{"horizontal_flip": true, "encoder_mlp_ratio": 4, "encoder_dropout": 0.1, "text_encoder_head_dim": 16, "adamw_weight_decay_other_params": 0.05}
Rows from block 2 of the image encoder, named by matrix and row number. Rows with one number belong to one neuron. Each number is 50 + 12 x the weight over its row's rms, rounded and kept within 0 to 99. All counts start at 0.
# fc1: MLP up (encoder.blocks.2.mlp.fc1.weight, 1280x320), inputs 0-79
# fc2: MLP down (encoder.blocks.2.mlp.fc2.weight, 320x1280, transposed), outputs 0-79
fc1.498:50 49 53 55 41 29 52 23 55 30 40 29 47 69 61 50 38 63 62 66 40 41 34 74 72 34 56 52 61 47 55 35 28 41 56 34 43 64 41 41 68 45 52 65 47 46 56 64 54 63 42 69 48 49 38 64 36 41 42 51 25 50 44 61 41 55 59 43 81 42 38 62 43 56 67 58 51 71 60 57
fc2.498:54 44 52 42 40 48 55 84 45 62 64 51 27 31 56 37 58 33 38 30 66 51 47 62 42 45 49 55 43 42 61 59 47 65 46 76 57 41 47 42 22 41 68 40 47 48 41 31 55 40 35 50 64 50 53 37 49 68 29 55 65 32 57 39 70 47 56 53 38 73 60 48 57 45 31 40 46 18 72 54
fc1.499:51 47 66 57 61 72 31 47 36 39 52 63 61 37 17 45 60 38 45 62 38 43 26 45 52 44 41 68 65 59 51 51 46 42 60 49 31 63 45 43 52 38 52 50 54 54 33 31 66 58 45 46 34 39 69 27 71 59 49 60 83 42 43 40 58 54 48 51 38 34 51 45 62 61 52 41 46 49 42 75
fc2.499:23 62 41 54 52 60 62 27 76 63 46 34 45 48 58 53 37 72 36 62 67 39 72 67 49 59 63 34 39 60 60 58 64 46 53 39 41 49 44 67 53 41 48 52 52 54 59 82 33 44 58 43 64 39 44 69 31 53 56 54 41 43 21 57 44 32 51 54 55 47 47 57 37 45 57 59 48 56 72 36
fc1.500:55 69 41 51 44 51 56 50 47 66 54 29 20 41 64 51 62 52 45 34 61 72 64 41 50 56 30 52 52 61 67 50 25 34 44 85 58 31 58 67 54 50 77 60 49 64 41 69 48 50 43 42 43 54 52 61 60 52 39 74 33 52 46 55 31 59 45 35 53 61 58 45 43 54 53 24 72 45 57 53
fc2.500:61 27 69 48 50 64 37 62 54 22 44 67 61 68 44 37 44 44 56 56 45 46 37 51 39 46 64 50 61 47 35 23 70 54 45 40 56 54 32 21 55 60 56 66 71 61 35 50 63 67 70 48 55 57 56 52 41 50 59 35 65 44 61 68 59 52 42 56 43 46 51 53 71 51 64 50 27 50 37 49
fc1.501:56 45 61 54 53 52 48 62 53 29 68 48 57 35 38 53 58 41 34 48 50 78 34 41 54 41 34 45 58 59 53 63 47 47 55 65 64 18 61 57 37 33 78 54 41 47 58 69 40 85 30 46 27 50 53 54 66 50 37 45 62 37 51 58 59 41 56 37 31 52 41 47 64 52 55 60 77 52 61 29
fc2.501:38 68 36 47 51 68 58 39 47 67 56 38 46 71 35 42 41 56 54 61 53 29 52 64 38 65 63 25 32 37 54 41 43 59 55 32 40 73 38 58 81 54 54 46 47 34 30 28 49 37 87 50 79 63 40 52 44 48 49 64 26 48 62 40 48 39 57 49 52 62 52 45 42 52 50 42 44 50 56 58
fc1.502:49 48 41 44 41 41 39 50 54 46 47 54 53 43 59 33 55 36 41 59 41 48 46 69 43 42 56 54 62 69 57 38 59 50 45 59 43 41 49 65 50 42 60 64 62 40 60 44 47 63 55 56 57 52 46 34 63 55 42 45 61 46 34 34 45 57 69 39 47 53 44 54 61 50 34 61 70 58 46 40
fc2.502:45 52 41 38 36 47 62 50 54 37 77 51 60 64 51 62 45 58 54 41 58 54 45 44 54 62 60 41 50 48 47 72 44 38 44 41 49 67 63 52 37 33 43 66 44 52 49 61 63 37 38 28 47 60 61 58 44 46 56 62 44 54 42 59 48 71 54 50 43 57 64 51 49 65 42 37 67 48 57 34
fc1.503:64 66 48 57 78 46 46 56 53 58 56 54 47 50 32 53 36 42 34 58 41 42 43 42 50 52 70 42 15 48 41 63 28 36 47 40 69 44 45 64 63 46 34 37 55 58 68 37 35 52 58 61 54 51 32 56 37 65 53 66 55 42 45 73 40 25 51 58 55 50 39 56 52 52 55 36 47 37 44 31
fc2.503:43 53 57 80 45 46 70 59 32 63 37 55 61 47 63 46 62 61 56 64 47 47 46 41 88 50 31 44 66 57 54 29 41 61 58 41 69 36 61 47 38 62 57 48 57 54 52 63 56 42 66 29 36 42 46 44 39 48 59 52 39 61 22 48 63 81 48 53 47 52 48 40 41 33 59 60 40 55 51 30
fc1.504:46 65 43 38 46 44 54 35 61 52 58 33 50 35 15 56 34 56 48 57 54 57 76 35 47 63 62 31 34 81 29 50 36 52 49 52 48 69 46 59 46 61 52 70 63 42 28 57 50 57 52 50 43 39 59 53 43 57 63 52 34 63 61 55 42 52 55 48 38 49 47 39 50 81 29 58 53 42 43 44
fc2.504:54 06 59 48 49 41 36 45 39 52 54 49 36 65 30 51 52 59 51 37 56 69 33 73 24 59 37 66 74 47 43 38 50 69 58 68 37 61 61 44 56 46 47 42 39 29 58 42 43 52 61 64 56 45 59 38 65 28 48 44 31 41 43 44 45 33 31 45 48 51 56 67 74 46 53 44 60 59 59 56
fc1.505:54 33 73 56 51 58 36 54 45 61 48 42 47 60 54 64 37 76 59 48 31 28 47 51 59 59 56 74 62 38 27 53 45 44 48 52 48 51 44 37 58 43 48 64 37 27 55 42 48 32 40 69 50 61 61 33 84 31 52 46 54 61 30 45 62 24 61 56 62 40 54 31 66 52 40 37 61 33 55 51
fc2.505:65 33 48 59 55 59 62 42 52 69 36 36 50 32 61 44 46 45 60 42 64 31 47 45 62 61 63 53 55 61 59 26 28 62 53 80 46 35 56 44 69 50 63 39 23 50 37 51 62 41 53 77 34 42 54 44 60 40 53 48 47 64 20 46 36 39 43 36 58 44 56 70 62 60 53 46 43 50 68 55
fc1.506:28 45 43 24 35 37 41 61 62 46 40 41 30 45 42 50 47 57 39 78 48 54 52 40 32 87 42 55 62 53 52 26 34 53 56 56 28 53 59 60 52 62 52 51 59 46 77 51 72 61 44 49 37 50 56 42 46 72 59 36 51 53 68 44 46 51 54 41 54 49 49 66 49 42 34 56 48 58 39 24
fc2.506:71 51 70 55 46 60 50 55 38 72 52 51 62 43 58 62 53 46 65 45 55 58 60 45 76 12 42 53 66 53 52 61 54 53 54 39 65 35 63 40 32 38 47 34 61 45 21 53 35 55 52 59 54 62 56 45 48 47 51 61 51 32 23 45 46 66 48 51 53 38 56 40 38 58 50 40 50 44 47 68
fc1.507:79 45 60 65 54 49 41 51 43 46 64 42 68 33 58 66 57 48 37 50 61 54 41 34 52 58 56 63 48 51 56 39 48 58 41 59 37 41 51 34 41 60 60 43 72 55 34 40 55 31 43 56 43 48 53 40 65 44 74 42 60 41 39 57 56 49 29 27 31 48 68 44 49 70 36 51 48 41 35 39
fc2.507:36 64 33 54 50 52 58 33 61 57 35 62 46 66 40 61 38 50 57 43 40 49 51 49 55 29 41 54 59 57 31 47 51 55 54 47 58 51 53 72 72 48 47 48 64 49 60 61 56 53 62 59 51 46 64 46 33 31 29 24 44 37 80 40 36 36 60 64 56 34 57 51 51 46 45 46 65 53 68 61
fc1.508:43 52 57 55 55 35 32 47 49 38 62 55 63 57 45 48 45 62 51 61 56 36 59 55 57 38 43 66 43 46 59 72 43 37 36 61 58 52 34 59 48 50 72 40 59 23 46 65 46 40 46 42 39 43 28 51 64 48 52 55 45 38 44 45 54 55 50 47 57 52 42 35 53 20 46 61 47 57 35 24
fc2.508:55 54 31 41 26 70 48 54 49 66 41 43 46 46 66 23 58 41 51 76 44 38 52 39 34 57 56 61 48 57 52 62 38 51 45 57 55 49 52 27 71 53 62 59 39 57 46 51 64 61 66 53 52 48 45 53 49 55 65 62 52 44 66 56 57 41 32 38 40 34 71 65 51 44 52 49 33 70 83 73
fc1.509:45 19 55 32 51 59 66 47 44 48 65 64 69 42 54 37 38 51 66 48 50 67 53 53 48 61 50 49 56 34 47 66 46 54 52 53 39 67 47 79 49 56 46 46 50 47 62 45 27 65 26 33 37 47 77 31 44 49 69 43 55 57 41 69 47 58 56 46 53 59 90 33 54 38 38 54 68 56 60 51
fc2.509:61 74 52 55 45 57 38 51 46 58 43 38 57 36 63 64 58 36 45 23 61 54 45 65 58 48 53 50 48 43 39 51 68 39 63 50 40 74 51 34 61 23 48 51 48 49 38 49 52 33 78 61 77 58 35 44 51 40 60 67 54 51 67 36 55 62 49 44 64 42 39 52 62 38 57 50 69 40 58 55
fc1.510:41 43 43 57 71 13 36 44 52 26 50 49 74 39 70 66 59 66 46 53 60 47 44 40 52 33 63 55 44 47 70 67 39 38 46 48 61 60 52 43 45 62 49 46 75 53 71 42 55 65 44 28 50 46 55 68 51 38 42 39 44 43 46 58 53 69 28 54 38 54 42 30 34 68 52 63 69 33 54 57
fc2.510:47 64 66 46 27 45 53 62 51 52 51 38 65 56 59 36 41 29 50 28 62 58 40 35 47 60 48 30 48 65 57 38 69 36 83 46 51 44 31 51 57 41 44 49 16 43 47 42 59 40 54 57 54 47 40 64 46 46 57 37 73 43 39 44 60 41 43 57 48 51 46 61 80 27 53 50 39 66 40 56
fc1.511:59 63 59 43 63 24 73 34 58 51 40 54 70 79 39 50 52 30 36 54 65 74 61 48 34 42 54 32 43 46 55 66 55 15 50 48 67 52 27 62 32 54 49 30 50 23 32 36 44 57 37 45 53 56 70 27 60 57 44 52 31 34 54 37 60 73 57 31 35 77 52 51 42 45 51 46 51 43 48 39
fc2.511:48 40 41 47 47 74 41 45 55 42 63 57 41 27 36 48 58 59 55 60 52 33 54 31 65 72 56 59 57 37 30 39 55 81 31 51 47 49 66 40 59 60 64 60 58 67 73 65 47 41 55 56 35 36 32 69 52 61 65 66 55 63 40 43 31 23 54 59 68 50 40 50 57 60 45 56 54 42 67 59
fc1.512:41 62 53 26 43 46 52 42 74 33 46 54 46 47 60 25 35 44 59 47 63 45 46 54 36 41 70 36 49 57 48 57 53 39 53 59 46 43 43 54 66 61 37 63 61 60 70 68 50 57 52 68 57 36 27 58 59 35 34 36 58 53 55 62 43 55 43 38 72 56 43 59 41 52 43 43 36 63 49 42
fc2.512:58 45 37 77 49 60 40 48 28 59 60 25 58 58 32 66 65 55 48 36 41 55 47 34 45 58 44 48 33 35 42 50 57 57 42 36 59 56 65 51 31 35 49 42 39 42 42 38 47 46 57 20 41 53 78 48 51 63 63 56 51 47 50 39 41 53 49 53 29 47 67 44 62 55 63 57 63 49 66 61
fc1.513:69 51 37 41 60 48 41 40 39 40 45 52 37 59 49 40 46 30 54 74 59 53 55 42 41 56 50 49 23 42 42 37 56 49 56 36 62 78 58 59 52 37 60 55 56 46 39 59 59 59 57 38 46 51 49 68 34 73 67 49 60 51 40 50 51 57 39 48 44 59 60 36 45 39 43 34 67 48 48 70
fc2.513:49 50 58 44 66 50 52 66 50 72 56 48 67 54 62 36 75 50 46 61 51 49 51 56 65 56 60 64 50 52 57 53 55 52 45 43 70 57 54 45 47 48 32 63 44 53 46 35 34 31 33 48 49 66 43 61 48 37 48 22 54 54 40 38 76 55 62 58 66 63 64 31 75 35 56 51 37 40 28 30
fc1.514:54 50 35 41 59 57 67 69 38 49 41 45 44 35 25 25 37 41 48 57 50 41 78 50 57 37 46 36 31 56 47 47 59 69 20 50 72 56 21 52 67 58 65 86 36 56 39 62 49 42 53 25 49 55 60 51 45 56 73 40 48 50 56 46 64 43 63 71 69 36 82 37 36 37 55 61 44 21 44 56
fc2.514:35 50 62 58 50 47 24 34 53 60 47 59 42 66 59 47 54 74 34 45 46 36 29 73 38 47 61 43 76 36 67 41 46 39 74 52 50 69 57 75 35 40 54 31 42 57 43 57 42 65 61 72 66 45 47 56 50 45 49 58 74 49 51 53 48 67 58 25 35 54 18 73 49 64 62 53 42 71 40 38
fc1.515:53 48 55 23 35 43 60 29 55 74 49 35 51 48 50 61 66 49 51 69 28 59 55 70 63 43 41 59 50 59 49 48 54 43 48 57 57 61 44 62 42 38 42 42 28 28 75 28 61 49 58 41 46 46 61 63 40 48 57 54 62 31 43 62 51 32 39 59 52 42 57 50 35 51 45 56 44 63 50 60
fc2.515:48 50 44 71 55 49 50 67 58 40 49 39 49 48 62 27 32 30 46 41 47 37 50 56 46 51 51 48 40 28 53 45 40 39 60 32 66 46 40 51 54 59 58 25 65 66 17 65 48 38 45 62 38 47 35 54 65 57 57 51 48 55 65 42 55 67 45 48 45 56 51 45 54 57 56 48 58 31 39 44
fc1.516:36 58 61 57 62 55 55 46 41 56 51 67 47 65 47 42 48 39 42 62 52 28 55 25 69 39 41 31 38 62 62 57 52 54 56 67 60 48 50 39 56 44 68 67 54 50 62 58 32 58 53 75 55 58 35 54 59 65 51 54 24 54 53 59 42 29 52 55 46 60 53 68 52 26 33 29 37 36 38 45
fc2.516:59 57 48 50 46 56 46 47 53 40 70 42 54 55 64 55 23 56 51 54 40 59 41 58 46 43 50 58 62 48 48 60 48 34 51 44 47 61 49 59 46 27 31 59 61 35 58 36 70 42 38 33 33 52 60 38 45 27 44 43 37 50 59 63 64 43 60 47 64 72 45 33 43 69 42 56 76 55 46 40
fc1.517:43 37 35 36 70 33 39 53 34 58 45 58 50 63 48 29 40 17 68 39 75 51 48 42 46 75 45 44 38 73 50 32 68 67 51 54 47 47 48 54 49 61 60 55 25 53 55 64 54 58 51 41 46 50 46 40 37 56 41 55 61 49 82 45 48 21 55 64 57 64 45 55 69 49 48 49 59 70 45 35
fc2.517:55 71 75 55 47 62 50 62 64 59 50 24 60 38 52 69 62 70 35 53 38 58 46 52 39 31 57 61 52 42 50 60 34 31 58 43 65 47 46 47 51 43 45 44 74 49 39 49 52 38 46 56 59 47 63 56 62 37 62 65 39 63 20 48 67 60 53 27 46 28 48 43 19 44 63 36 46 49 68 66
fc1.518:77 41 68 70 71 38 44 36 44 42 41 26 50 34 52 26 23 53 37 40 44 41 64 53 52 51 41 68 61 67 48 58 62 36 66 44 56 45 62 54 63 41 56 53 50 70 29 46 54 49 40 35 21 31 62 46 44 72 40 37 50 67 48 38 70 34 61 39 60 52 69 60 67 58 50 40 42 51 49 85
fc2.518:56 62 32 35 51 56 56 55 65 61 58 57 55 46 36 76 75 36 56 66 37 59 44 40 56 53 57 33 58 54 57 41 33 47 43 51 32 54 30 64 51 63 41 21 47 39 64 50 47 49 46 67 62 58 58 65 42 23 41 59 39 39 33 58 40 68 41 59 25 83 48 39 34 48 37 56 82 54 37 24
fc1.519:59 49 67 59 60 28 60 49 53 27 32 42 52 54 69 61 43 60 62 33 62 51 43 45 58 45 56 54 42 48 38 28 52 48 49 53 59 44 56 65 61 52 70 45 45 40 31 46 30 54 64 51 51 45 35 58 55 72 48 33 57 64 52 38 39 22 63 54 41 41 47 53 41 63 66 31 31 63 65 46
fc2.519:37 45 36 62 56 61 40 65 59 59 68 59 40 43 34 35 57 37 47 66 33 47 52 41 38 75 47 68 60 57 54 53 41 42 53 59 27 49 38 26 56 58 40 46 51 58 64 79 58 38 42 68 48 52 54 23 47 31 42 68 58 26 53 73 46 81 42 49 57 63 53 58 59 38 51 65 65 44 33 40
fc1.520:48 59 44 45 38 66 55 56 50 58 52 41 24 46 52 47 63 62 39 55 47 59 71 48 75 27 28 37 43 48 62 56 31 37 62 45 53 50 42 38 39 36 55 52 58 62 61 49 33 50 61 63 36 49 63 37 39 24 48 09 33 43 70 57 51 20 66 54 63 55 57 78 65 49 46 58 60 49 40 29
fc2.520:49 55 46 51 54 38 54 39 55 43 62 62 68 51 43 47 49 43 53 35 58 36 42 66 34 54 43 61 51 59 45 51 56 45 47 67 40 62 51 00 80 59 68 44 63 26 60 55 52 44 25 48 70 54 45 56 36 49 47 70 50 57 57 38 46 55 48 36 63 55 58 33 26 54 53 41 53 39 28 85
fc1.521:32 51 49 64 40 59 57 44 44 69 40 58 26 48 61 54 51 34 32 47 47 45 69 59 41 38 40 45 65 44 36 55 55 38 42 53 59 57 60 70 44 57 67 47 63 34 53 50 60 60 59 51 53 69 38 51 66 48 46 53 66 36 59 60 54 49 91 54 56 35 65 55 19 55 27 42 43 64 69 65
fc2.521:77 58 43 54 52 65 35 42 68 29 61 57 78 44 53 37 36 60 62 51 54 34 48 42 51 64 46 42 52 53 46 55 54 51 42 51 52 50 41 53 36 46 36 41 41 53 55 46 55 13 44 40 41 33 47 66 50 48 54 58 47 54 21 36 47 45 48 29 47 55 55 26 61 53 67 54 67 37 69 52
fc1.522:47 55 82 30 47 59 68 56 25 57 73 47 42 42 59 41 56 58 43 47 35 64 67 46 54 51 45 54 50 27 42 44 64 39 40 49 43 68 75 38 46 41 48 45 48 35 59 27 63 32 51 53 60 43 41 54 37 85 68 33 71 60 64 60 50 42 53 69 60 46 60 42 63 40 43 38 48 46 56 35
fc2.522:39 44 51 64 62 33 48 54 58 46 35 42 61 33 67 36 38 36 60 26 69 68 56 49 39 56 50 59 36 41 57 37 44 46 70 61 49 34 34 37 39 42 49 46 45 72 31 55 45 54 64 28 41 36 51 51 42 32 61 51 61 63 48 46 63 59 62 51 31 49 56 42 57 32 46 53 54 60 64 45
fc1.523:47 42 42 47 45 39 36 66 37 45 55 66 45 42 69 58 37 52 37 58 45 57 51 65 35 43 72 32 28 50 35 39 67 73 64 60 75 39 44 44 38 29 38 59 75 38 35 28 62 37 48 53 47 74 37 62 47 44 37 49 73 29 65 45 46 60 49 12 53 66 60 76 74 57 52 57 43 57 36 52
fc2.523:48 80 68 60 47 56 56 56 52 63 26 35 54 35 40 51 39 86 28 42 39 24 47 50 58 25 38 43 57 30 36 53 47 39 52 53 59 68 65 42 48 65 59 61 51 47 39 71 49 52 35 21 52 54 44 37 61 43 63 67 51 49 46 44 82 40 53 47 56 39 53 36 44 64 45 48 59 45 45 55
fc1.524:45 62 56 45 81 27 36 27 44 59 55 46 62 52 58 42 61 61 38 59 43 43 51 60 44 45 65 47 57 34 45 35 54 24 53 43 55 44 39 63 36 51 66 66 73 32 57 45 54 49 45 44 45 48 43 29 55 33 95 46 68 45 39 41 56 35 38 69 60 68 60 51 77 56 52 46 55 51 71 63
fc2.524:51 40 58 60 15 47 67 65 65 34 68 40 30 42 60 53 40 56 44 30 58 52 59 33 61 49 53 40 36 68 45 64 57 69 44 46 54 43 55 47 45 38 42 37 36 57 48 53 46 36 41 60 41 29 77 59 49 48 17 59 76 51 58 49 36 55 29 16 53 41 54 58 46 59 49 58 64 56 68 36
fc1.525:58 59 36 52 57 62 71 41 62 47 82 37 40 68 49 60 36 42 62 58 49 63 52 48 36 42 74 51 28 48 64 62 34 99 53 52 42 19 56 45 11 58 52 68 55 44 46 57 27 72 30 50 38 50 63 64 50 49 41 45 50 59 45 48 54 54 39 33 55 46 55 55 37 50 56 60 25 37 62 54
fc2.525:45 42 55 61 45 27 44 39 43 64 34 59 51 52 52 58 72 69 18 36 43 59 62 51 48 54 29 41 61 46 22 46 60 23 59 58 57 52 51 38 50 69 61 34 61 61 47 53 52 41 64 33 60 36 51 43 57 36 60 58 47 39 57 61 39 32 60 54 44 43 55 56 78 45 34 43 65 71 39 72
fc1.526:46 63 65 32 28 32 33 44 49 54 27 45 49 59 59 42 45 46 49 50 77 41 46 54 52 40 49 56 52 46 47 46 36 38 50 67 66 35 32 40 38 44 78 45 52 65 52 28 56 38 45 52 38 71 51 68 40 54 56 47 51 42 39 48 52 53 52 28 43 44 38 42 47 31 52 58 50 55 47 48
fc2.526:60 50 54 81 50 63 50 36 39 42 66 62 67 52 49 42 47 40 47 41 43 59 39 61 48 47 53 68 51 46 68 36 60 55 56 61 52 33 59 64 43 34 31 43 58 55 37 47 48 58 60 38 54 69 42 35 64 07 43 56 47 48 54 23 47 52 33 53 25 46 45 51 52 59 60 34 51 60 33 66
fc1.527:38 59 45 55 59 33 51 54 30 36 40 64 77 35 40 22 43 66 71 51 84 55 40 45 67 47 69 40 49 58 52 57 44 52 58 62 29 53 58 61 74 42 53 62 46 30 50 50 48 48 68 53 44 62 56 39 29 64 55 44 49 46 49 48 67 47 57 59 75 33 51 45 41 64 39 52 47 50 47 64
fc2.527:67 42 54 43 53 49 52 56 66 48 63 41 56 59 44 69 55 37 26 55 44 27 65 55 52 58 36 57 54 43 57 35 43 55 31 54 66 69 64 28 31 28 28 38 50 75 49 45 50 54 70 48 62 24 51 55 54 45 42 70 45 50 40 60 58 51 42 50 43 54 65 42 47 59 48 50 35 33 49 67
fc1.528:61 54 41 40 50 55 44 36 53 53 44 73 42 36 42 41 41 46 50 55 40 36 38 64 52 54 61 47 67 56 48 77 23 68 62 53 50 32 32 45 40 46 44 48 63 48 66 47 54 66 43 55 20 44 55 42 46 59 66 57 43 63 60 60 39 65 43 38 54 51 55 54 49 32 59 38 49 41 80 45
fc2.528:25 38 34 63 60 37 37 45 47 66 59 46 39 52 45 48 59 66 71 45 46 33 47 61 49 57 34 64 46 56 33 51 67 43 48 48 40 65 45 51 49 42 43 50 48 56 25 66 39 33 65 50 55 53 43 45 27 42 34 72 47 48 50 37 74 58 56 59 40 36 45 57 26 49 46 53 67 36 12 44
fc1.529:38 47 38 35 54 50 54 47 49 77 54 46 57 60 60 57 45 52 36 54 38 54 49 50 20 58 51 74 70 67 44 81 50 55 51 52 54 44 65 67 36 34 45 48 56 51 49 46 44 30 50 39 62 45 43 10 42 57 38 12 40 47 59 60 54 54 68 67 50 65 35 80 46 41 48 55 55 63 55 38
fc2.529:79 41 45 51 67 63 41 38 54 36 55 52 42 38 45 58 52 41 39 47 52 63 77 47 79 55 58 27 52 70 16 69 50 58 56 27 46 63 54 35 55 61 53 54 27 70 58 40 54 32 50 58 49 53 49 54 51 52 68 62 23 44 36 60 44 35 68 57 47 42 64 44 59 39 41 53 41 59 51 51
fc1.530:43 47 53 68 65 54 51 59 67 50 62 36 50 56 43 52 66 38 43 68 47 60 51 43 46 36 50 44 47 61 37 58 55 43 49 41 42 48 27 56 63 48 36 50 59 74 50 39 73 39 53 58 65 64 63 53 43 31 48 56 54 46 46 56 57 38 84 22 50 30 23 50 39 40 16 45 33 66 84 40
fc2.530:63 80 45 56 48 46 55 49 35 52 47 58 48 43 52 31 42 51 70 39 43 43 60 69 62 80 46 33 47 53 60 69 38 53 45 57 74 41 66 56 53 66 57 44 32 32 44 56 49 46 47 36 54 41 52 46 44 45 54 41 54 48 50 35 53 58 38 62 69 33 64 61 59 45 72 53 49 57 31 52
fc1.531:49 69 45 39 39 36 54 47 60 42 39 38 58 51 57 77 33 38 29 44 51 55 42 54 52 51 63 57 44 46 58 64 55 40 54 44 60 61 49 35 46 63 46 16 31 44 55 62 70 62 75 53 38 58 31 53 41 52 70 55 34 37 51 72 32 73 27 42 56 76 52 25 45 41 52 59 54 56 65 55
fc2.531:51 62 44 82 48 41 70 43 56 52 63 37 56 62 63 41 41 58 46 74 41 43 36 53 34 64 50 32 59 38 62 47 58 67 31 36 44 51 39 56 30 41 60 46 51 63 68 55 50 53 61 46 35 47 48 41 55 45 45 55 76 59 40 43 41 34 41 68 33 49 57 47 60 51 53 69 58 31 55 43
fc1.532:37 60 74 41 39 42 30 49 47 51 47 63 38 59 23 54 60 58 49 61 35 50 66 51 61 45 54 62 51 65 70 74 62 36 40 51 31 55 39 66 62 41 48 53 50 22 30 75 53 39 43 67 61 63 58 47 42 46 72 37 68 51 32 35 49 73 27 51 54 54 62 46 43 47 48 51 39 56 53 57
fc2.532:60 39 43 40 44 73 70 41 59 47 22 56 42 34 53 41 51 43 53 37 57 46 47 33 47 59 25 38 51 40 45 39 55 60 30 58 70 38 68 47 66 57 43 45 71 35 45 46 51 49 55 72 50 63 34 69 38 54 53 57 42 41 41 49 86 51 53 35 46 50 53 62 37 72 59 31 47 42 32 63
fc1.533:47 45 49 49 68 48 46 35 66 45 59 63 31 49 66 75 45 36 37 39 48 60 34 47 40 49 55 58 36 65 43 26 57 51 71 32 58 47 55 56 49 51 50 46 26 40 31 73 56 52 49 43 35 46 54 36 44 41 35 36 45 62 57 63 43 68 61 60 68 55 55 54 52 47 53 48 47 54 26 32
fc2.533:54 49 56 36 39 55 59 63 27 52 57 44 53 51 36 37 40 65 46 70 42 57 43 37 38 41 60 44 71 38 56 71 40 46 44 62 39 48 45 46 37 37 60 58 72 68 65 77 57 40 60 39 71 59 53 65 53 44 68 57 62 29 46 51 36 36 41 21 26 57 50 41 32 63 48 44 57 40 65 75
fc1.534:54 55 53 45 43 54 54 42 49 35 50 42 53 61 51 54 19 58 37 46 28 54 61 63 49 49 32 60 55 54 41 52 55 71 67 50 58 53 32 30 39 64 58 65 50 51 38 33 65 53 33 58 58 33 52 56 52 69 47 54 57 45 54 60 45 36 46 41 70 69 34 71 55 58 47 38 51 47 66 44
fc2.534:43 42 41 65 69 62 50 63 49 73 34 53 59 52 43 38 65 52 68 56 56 56 41 36 58 69 53 40 41 48 50 55 41 37 39 57 49 46 78 70 62 56 48 51 49 47 62 75 52 38 59 60 48 57 39 47 50 36 56 40 31 36 39 42 55 52 51 49 26 42 56 25 31 59 46 55 46 56 27 58
fc1.535:41 52 52 37 45 60 52 65 51 26 49 51 45 67 54 38 55 45 69 49 37 41 37 62 59 60 41 25 62 17 49 34 40 52 57 80 48 58 45 43 72 48 61 59 44 49 52 69 62 38 37 50 25 76 36 58 43 40 48 41 50 68 37 46 44 72 57 54 60 46 62 40 50 38 63 65 51 31 41 48
fc2.535:51 43 28 50 39 55 60 41 77 70 57 56 46 87 38 62 46 53 63 60 60 68 56 76 47 70 44 68 53 54 62 51 52 50 42 48 61 56 40 72 38 58 58 45 59 74 27 25 28 55 50 58 62 43 38 53 59 40 61 35 35 40 70 54 84 36 16 47 56 46 45 62 45 37 14 39 69 63 45 41
fc1.536:41 52 62 29 63 51 55 41 65 66 39 60 45 65 45 35 43 60 34 61 61 61 41 40 59 61 30 55 43 54 80 45 53 61 69 63 43 45 41 37 49 52 46 40 60 46 40 46 61 56 40 71 63 47 65 48 34 66 35 43 39 48 59 71 47 55 41 68 23 45 31 44 39 66 36 61 52 38 66 32
fc2.536:45 34 44 53 63 73 49 49 37 62 44 38 59 35 46 61 49 51 68 45 65 46 68 39 49 34 64 43 64 52 55 26 36 31 12 53 42 39 60 64 61 50 35 20 52 59 61 48 61 51 45 47 54 54 20 47 54 40 54 37 64 52 53 40 41 38 55 24 59 36 70 41 53 35 62 38 64 47 48 49
fc1.537:60 35 32 40 63 49 53 44 61 74 61 51 40 66 26 71 40 44 46 61 63 25 59 52 34 58 29 41 50 47 45 61 49 37 45 33 51 68 46 26 57 62 70 44 50 52 56 44 38 30 70 48 63 47 48 58 72 53 27 60 41 46 59 64 41 56 58 77 46 21 44 54 34 49 46 69 38 47 59 45
fc2.537:29 28 47 65 37 37 51 51 43 32 21 41 57 53 48 57 38 63 63 62 27 48 42 51 63 41 54 44 57 55 35 39 36 77 37 58 56 53 49 43 38 30 27 75 31 54 48 52 52 51 60 44 67 46 52 37 30 56 59 36 51 52 24 56 35 52 65 19 54 49 62 52 50 49 64 47 62 55 47 43
fc1.538:56 53 42 51 53 31 54 72 37 18 50 45 31 35 48 61 60 49 61 50 51 44 48 39 64 56 38 33 57 51 55 59 46 77 56 44 53 62 71 46 68 42 28 60 42 42 67 52 52 44 35 62 41 54 45 41 66 77 43 55 51 54 53 47 60 38 47 38 39 49 71 38 43 51 45 64 59 47 39 58
fc2.538:56 47 50 54 30 60 50 33 43 61 38 39 24 56 49 53 53 52 31 53 42 53 50 54 51 67 45 49 43 47 42 58 55 38 49 52 43 37 34 63 36 65 43 50 45 60 54 63 63 61 56 62 47 51 40 46 36 31 52 51 64 61 29 57 31 72 35 38 47 64 33 67 55 55 37 54 43 40 50 36
fc1.539:60 61 42 39 61 37 58 57 66 56 57 44 50 61 42 49 52 55 63 30 73 31 50 41 48 31 38 52 50 65 47 41 54 46 48 41 50 47 33 53 34 69 52 31 55 49 60 12 43 66 69 30 52 43 54 34 62 56 69 43 53 48 44 44 60 44 49 61 40 48 51 53 58 60 32 48 56 46 55 48
fc2.539:34 48 54 37 48 24 36 48 51 38 34 53 80 53 25 28 66 82 46 52 53 47 45 45 53 46 48 42 65 50 65 66 59 51 39 23 47 47 48 59 64 44 47 44 65 53 44 56 71 47 54 53 45 32 49 51 64 39 40 63 62 35 51 46 58 60 58 31 42 62 45 55 44 53 44 58 62 61 46 55
fc1.540:53 44 38 66 64 47 40 64 62 54 41 68 41 46 67 47 38 65 42 57 45 41 61 54 76 41 41 62 70 53 53 67 38 42 44 53 51 50 51 49 47 42 54 32 55 55 66 38 54 61 39 35 59 60 67 50 43 55 35 70 19 35 24 56 54 32 31 45 26 43 48 66 70 85 64 40 51 41 61 51
fc2.540:72 45 66 51 25 44 52 33 50 47 62 55 53 58 44 41 63 51 45 24 51 64 54 64 57 51 60 47 38 33 67 22 60 60 54 36 32 41 35 48 49 38 48 39 72 47 58 42 47 69 68 43 56 31 53 33 59 28 58 62 73 57 56 44 26 44 47 43 50 40 66 48 45 42 54 44 60 55 27 31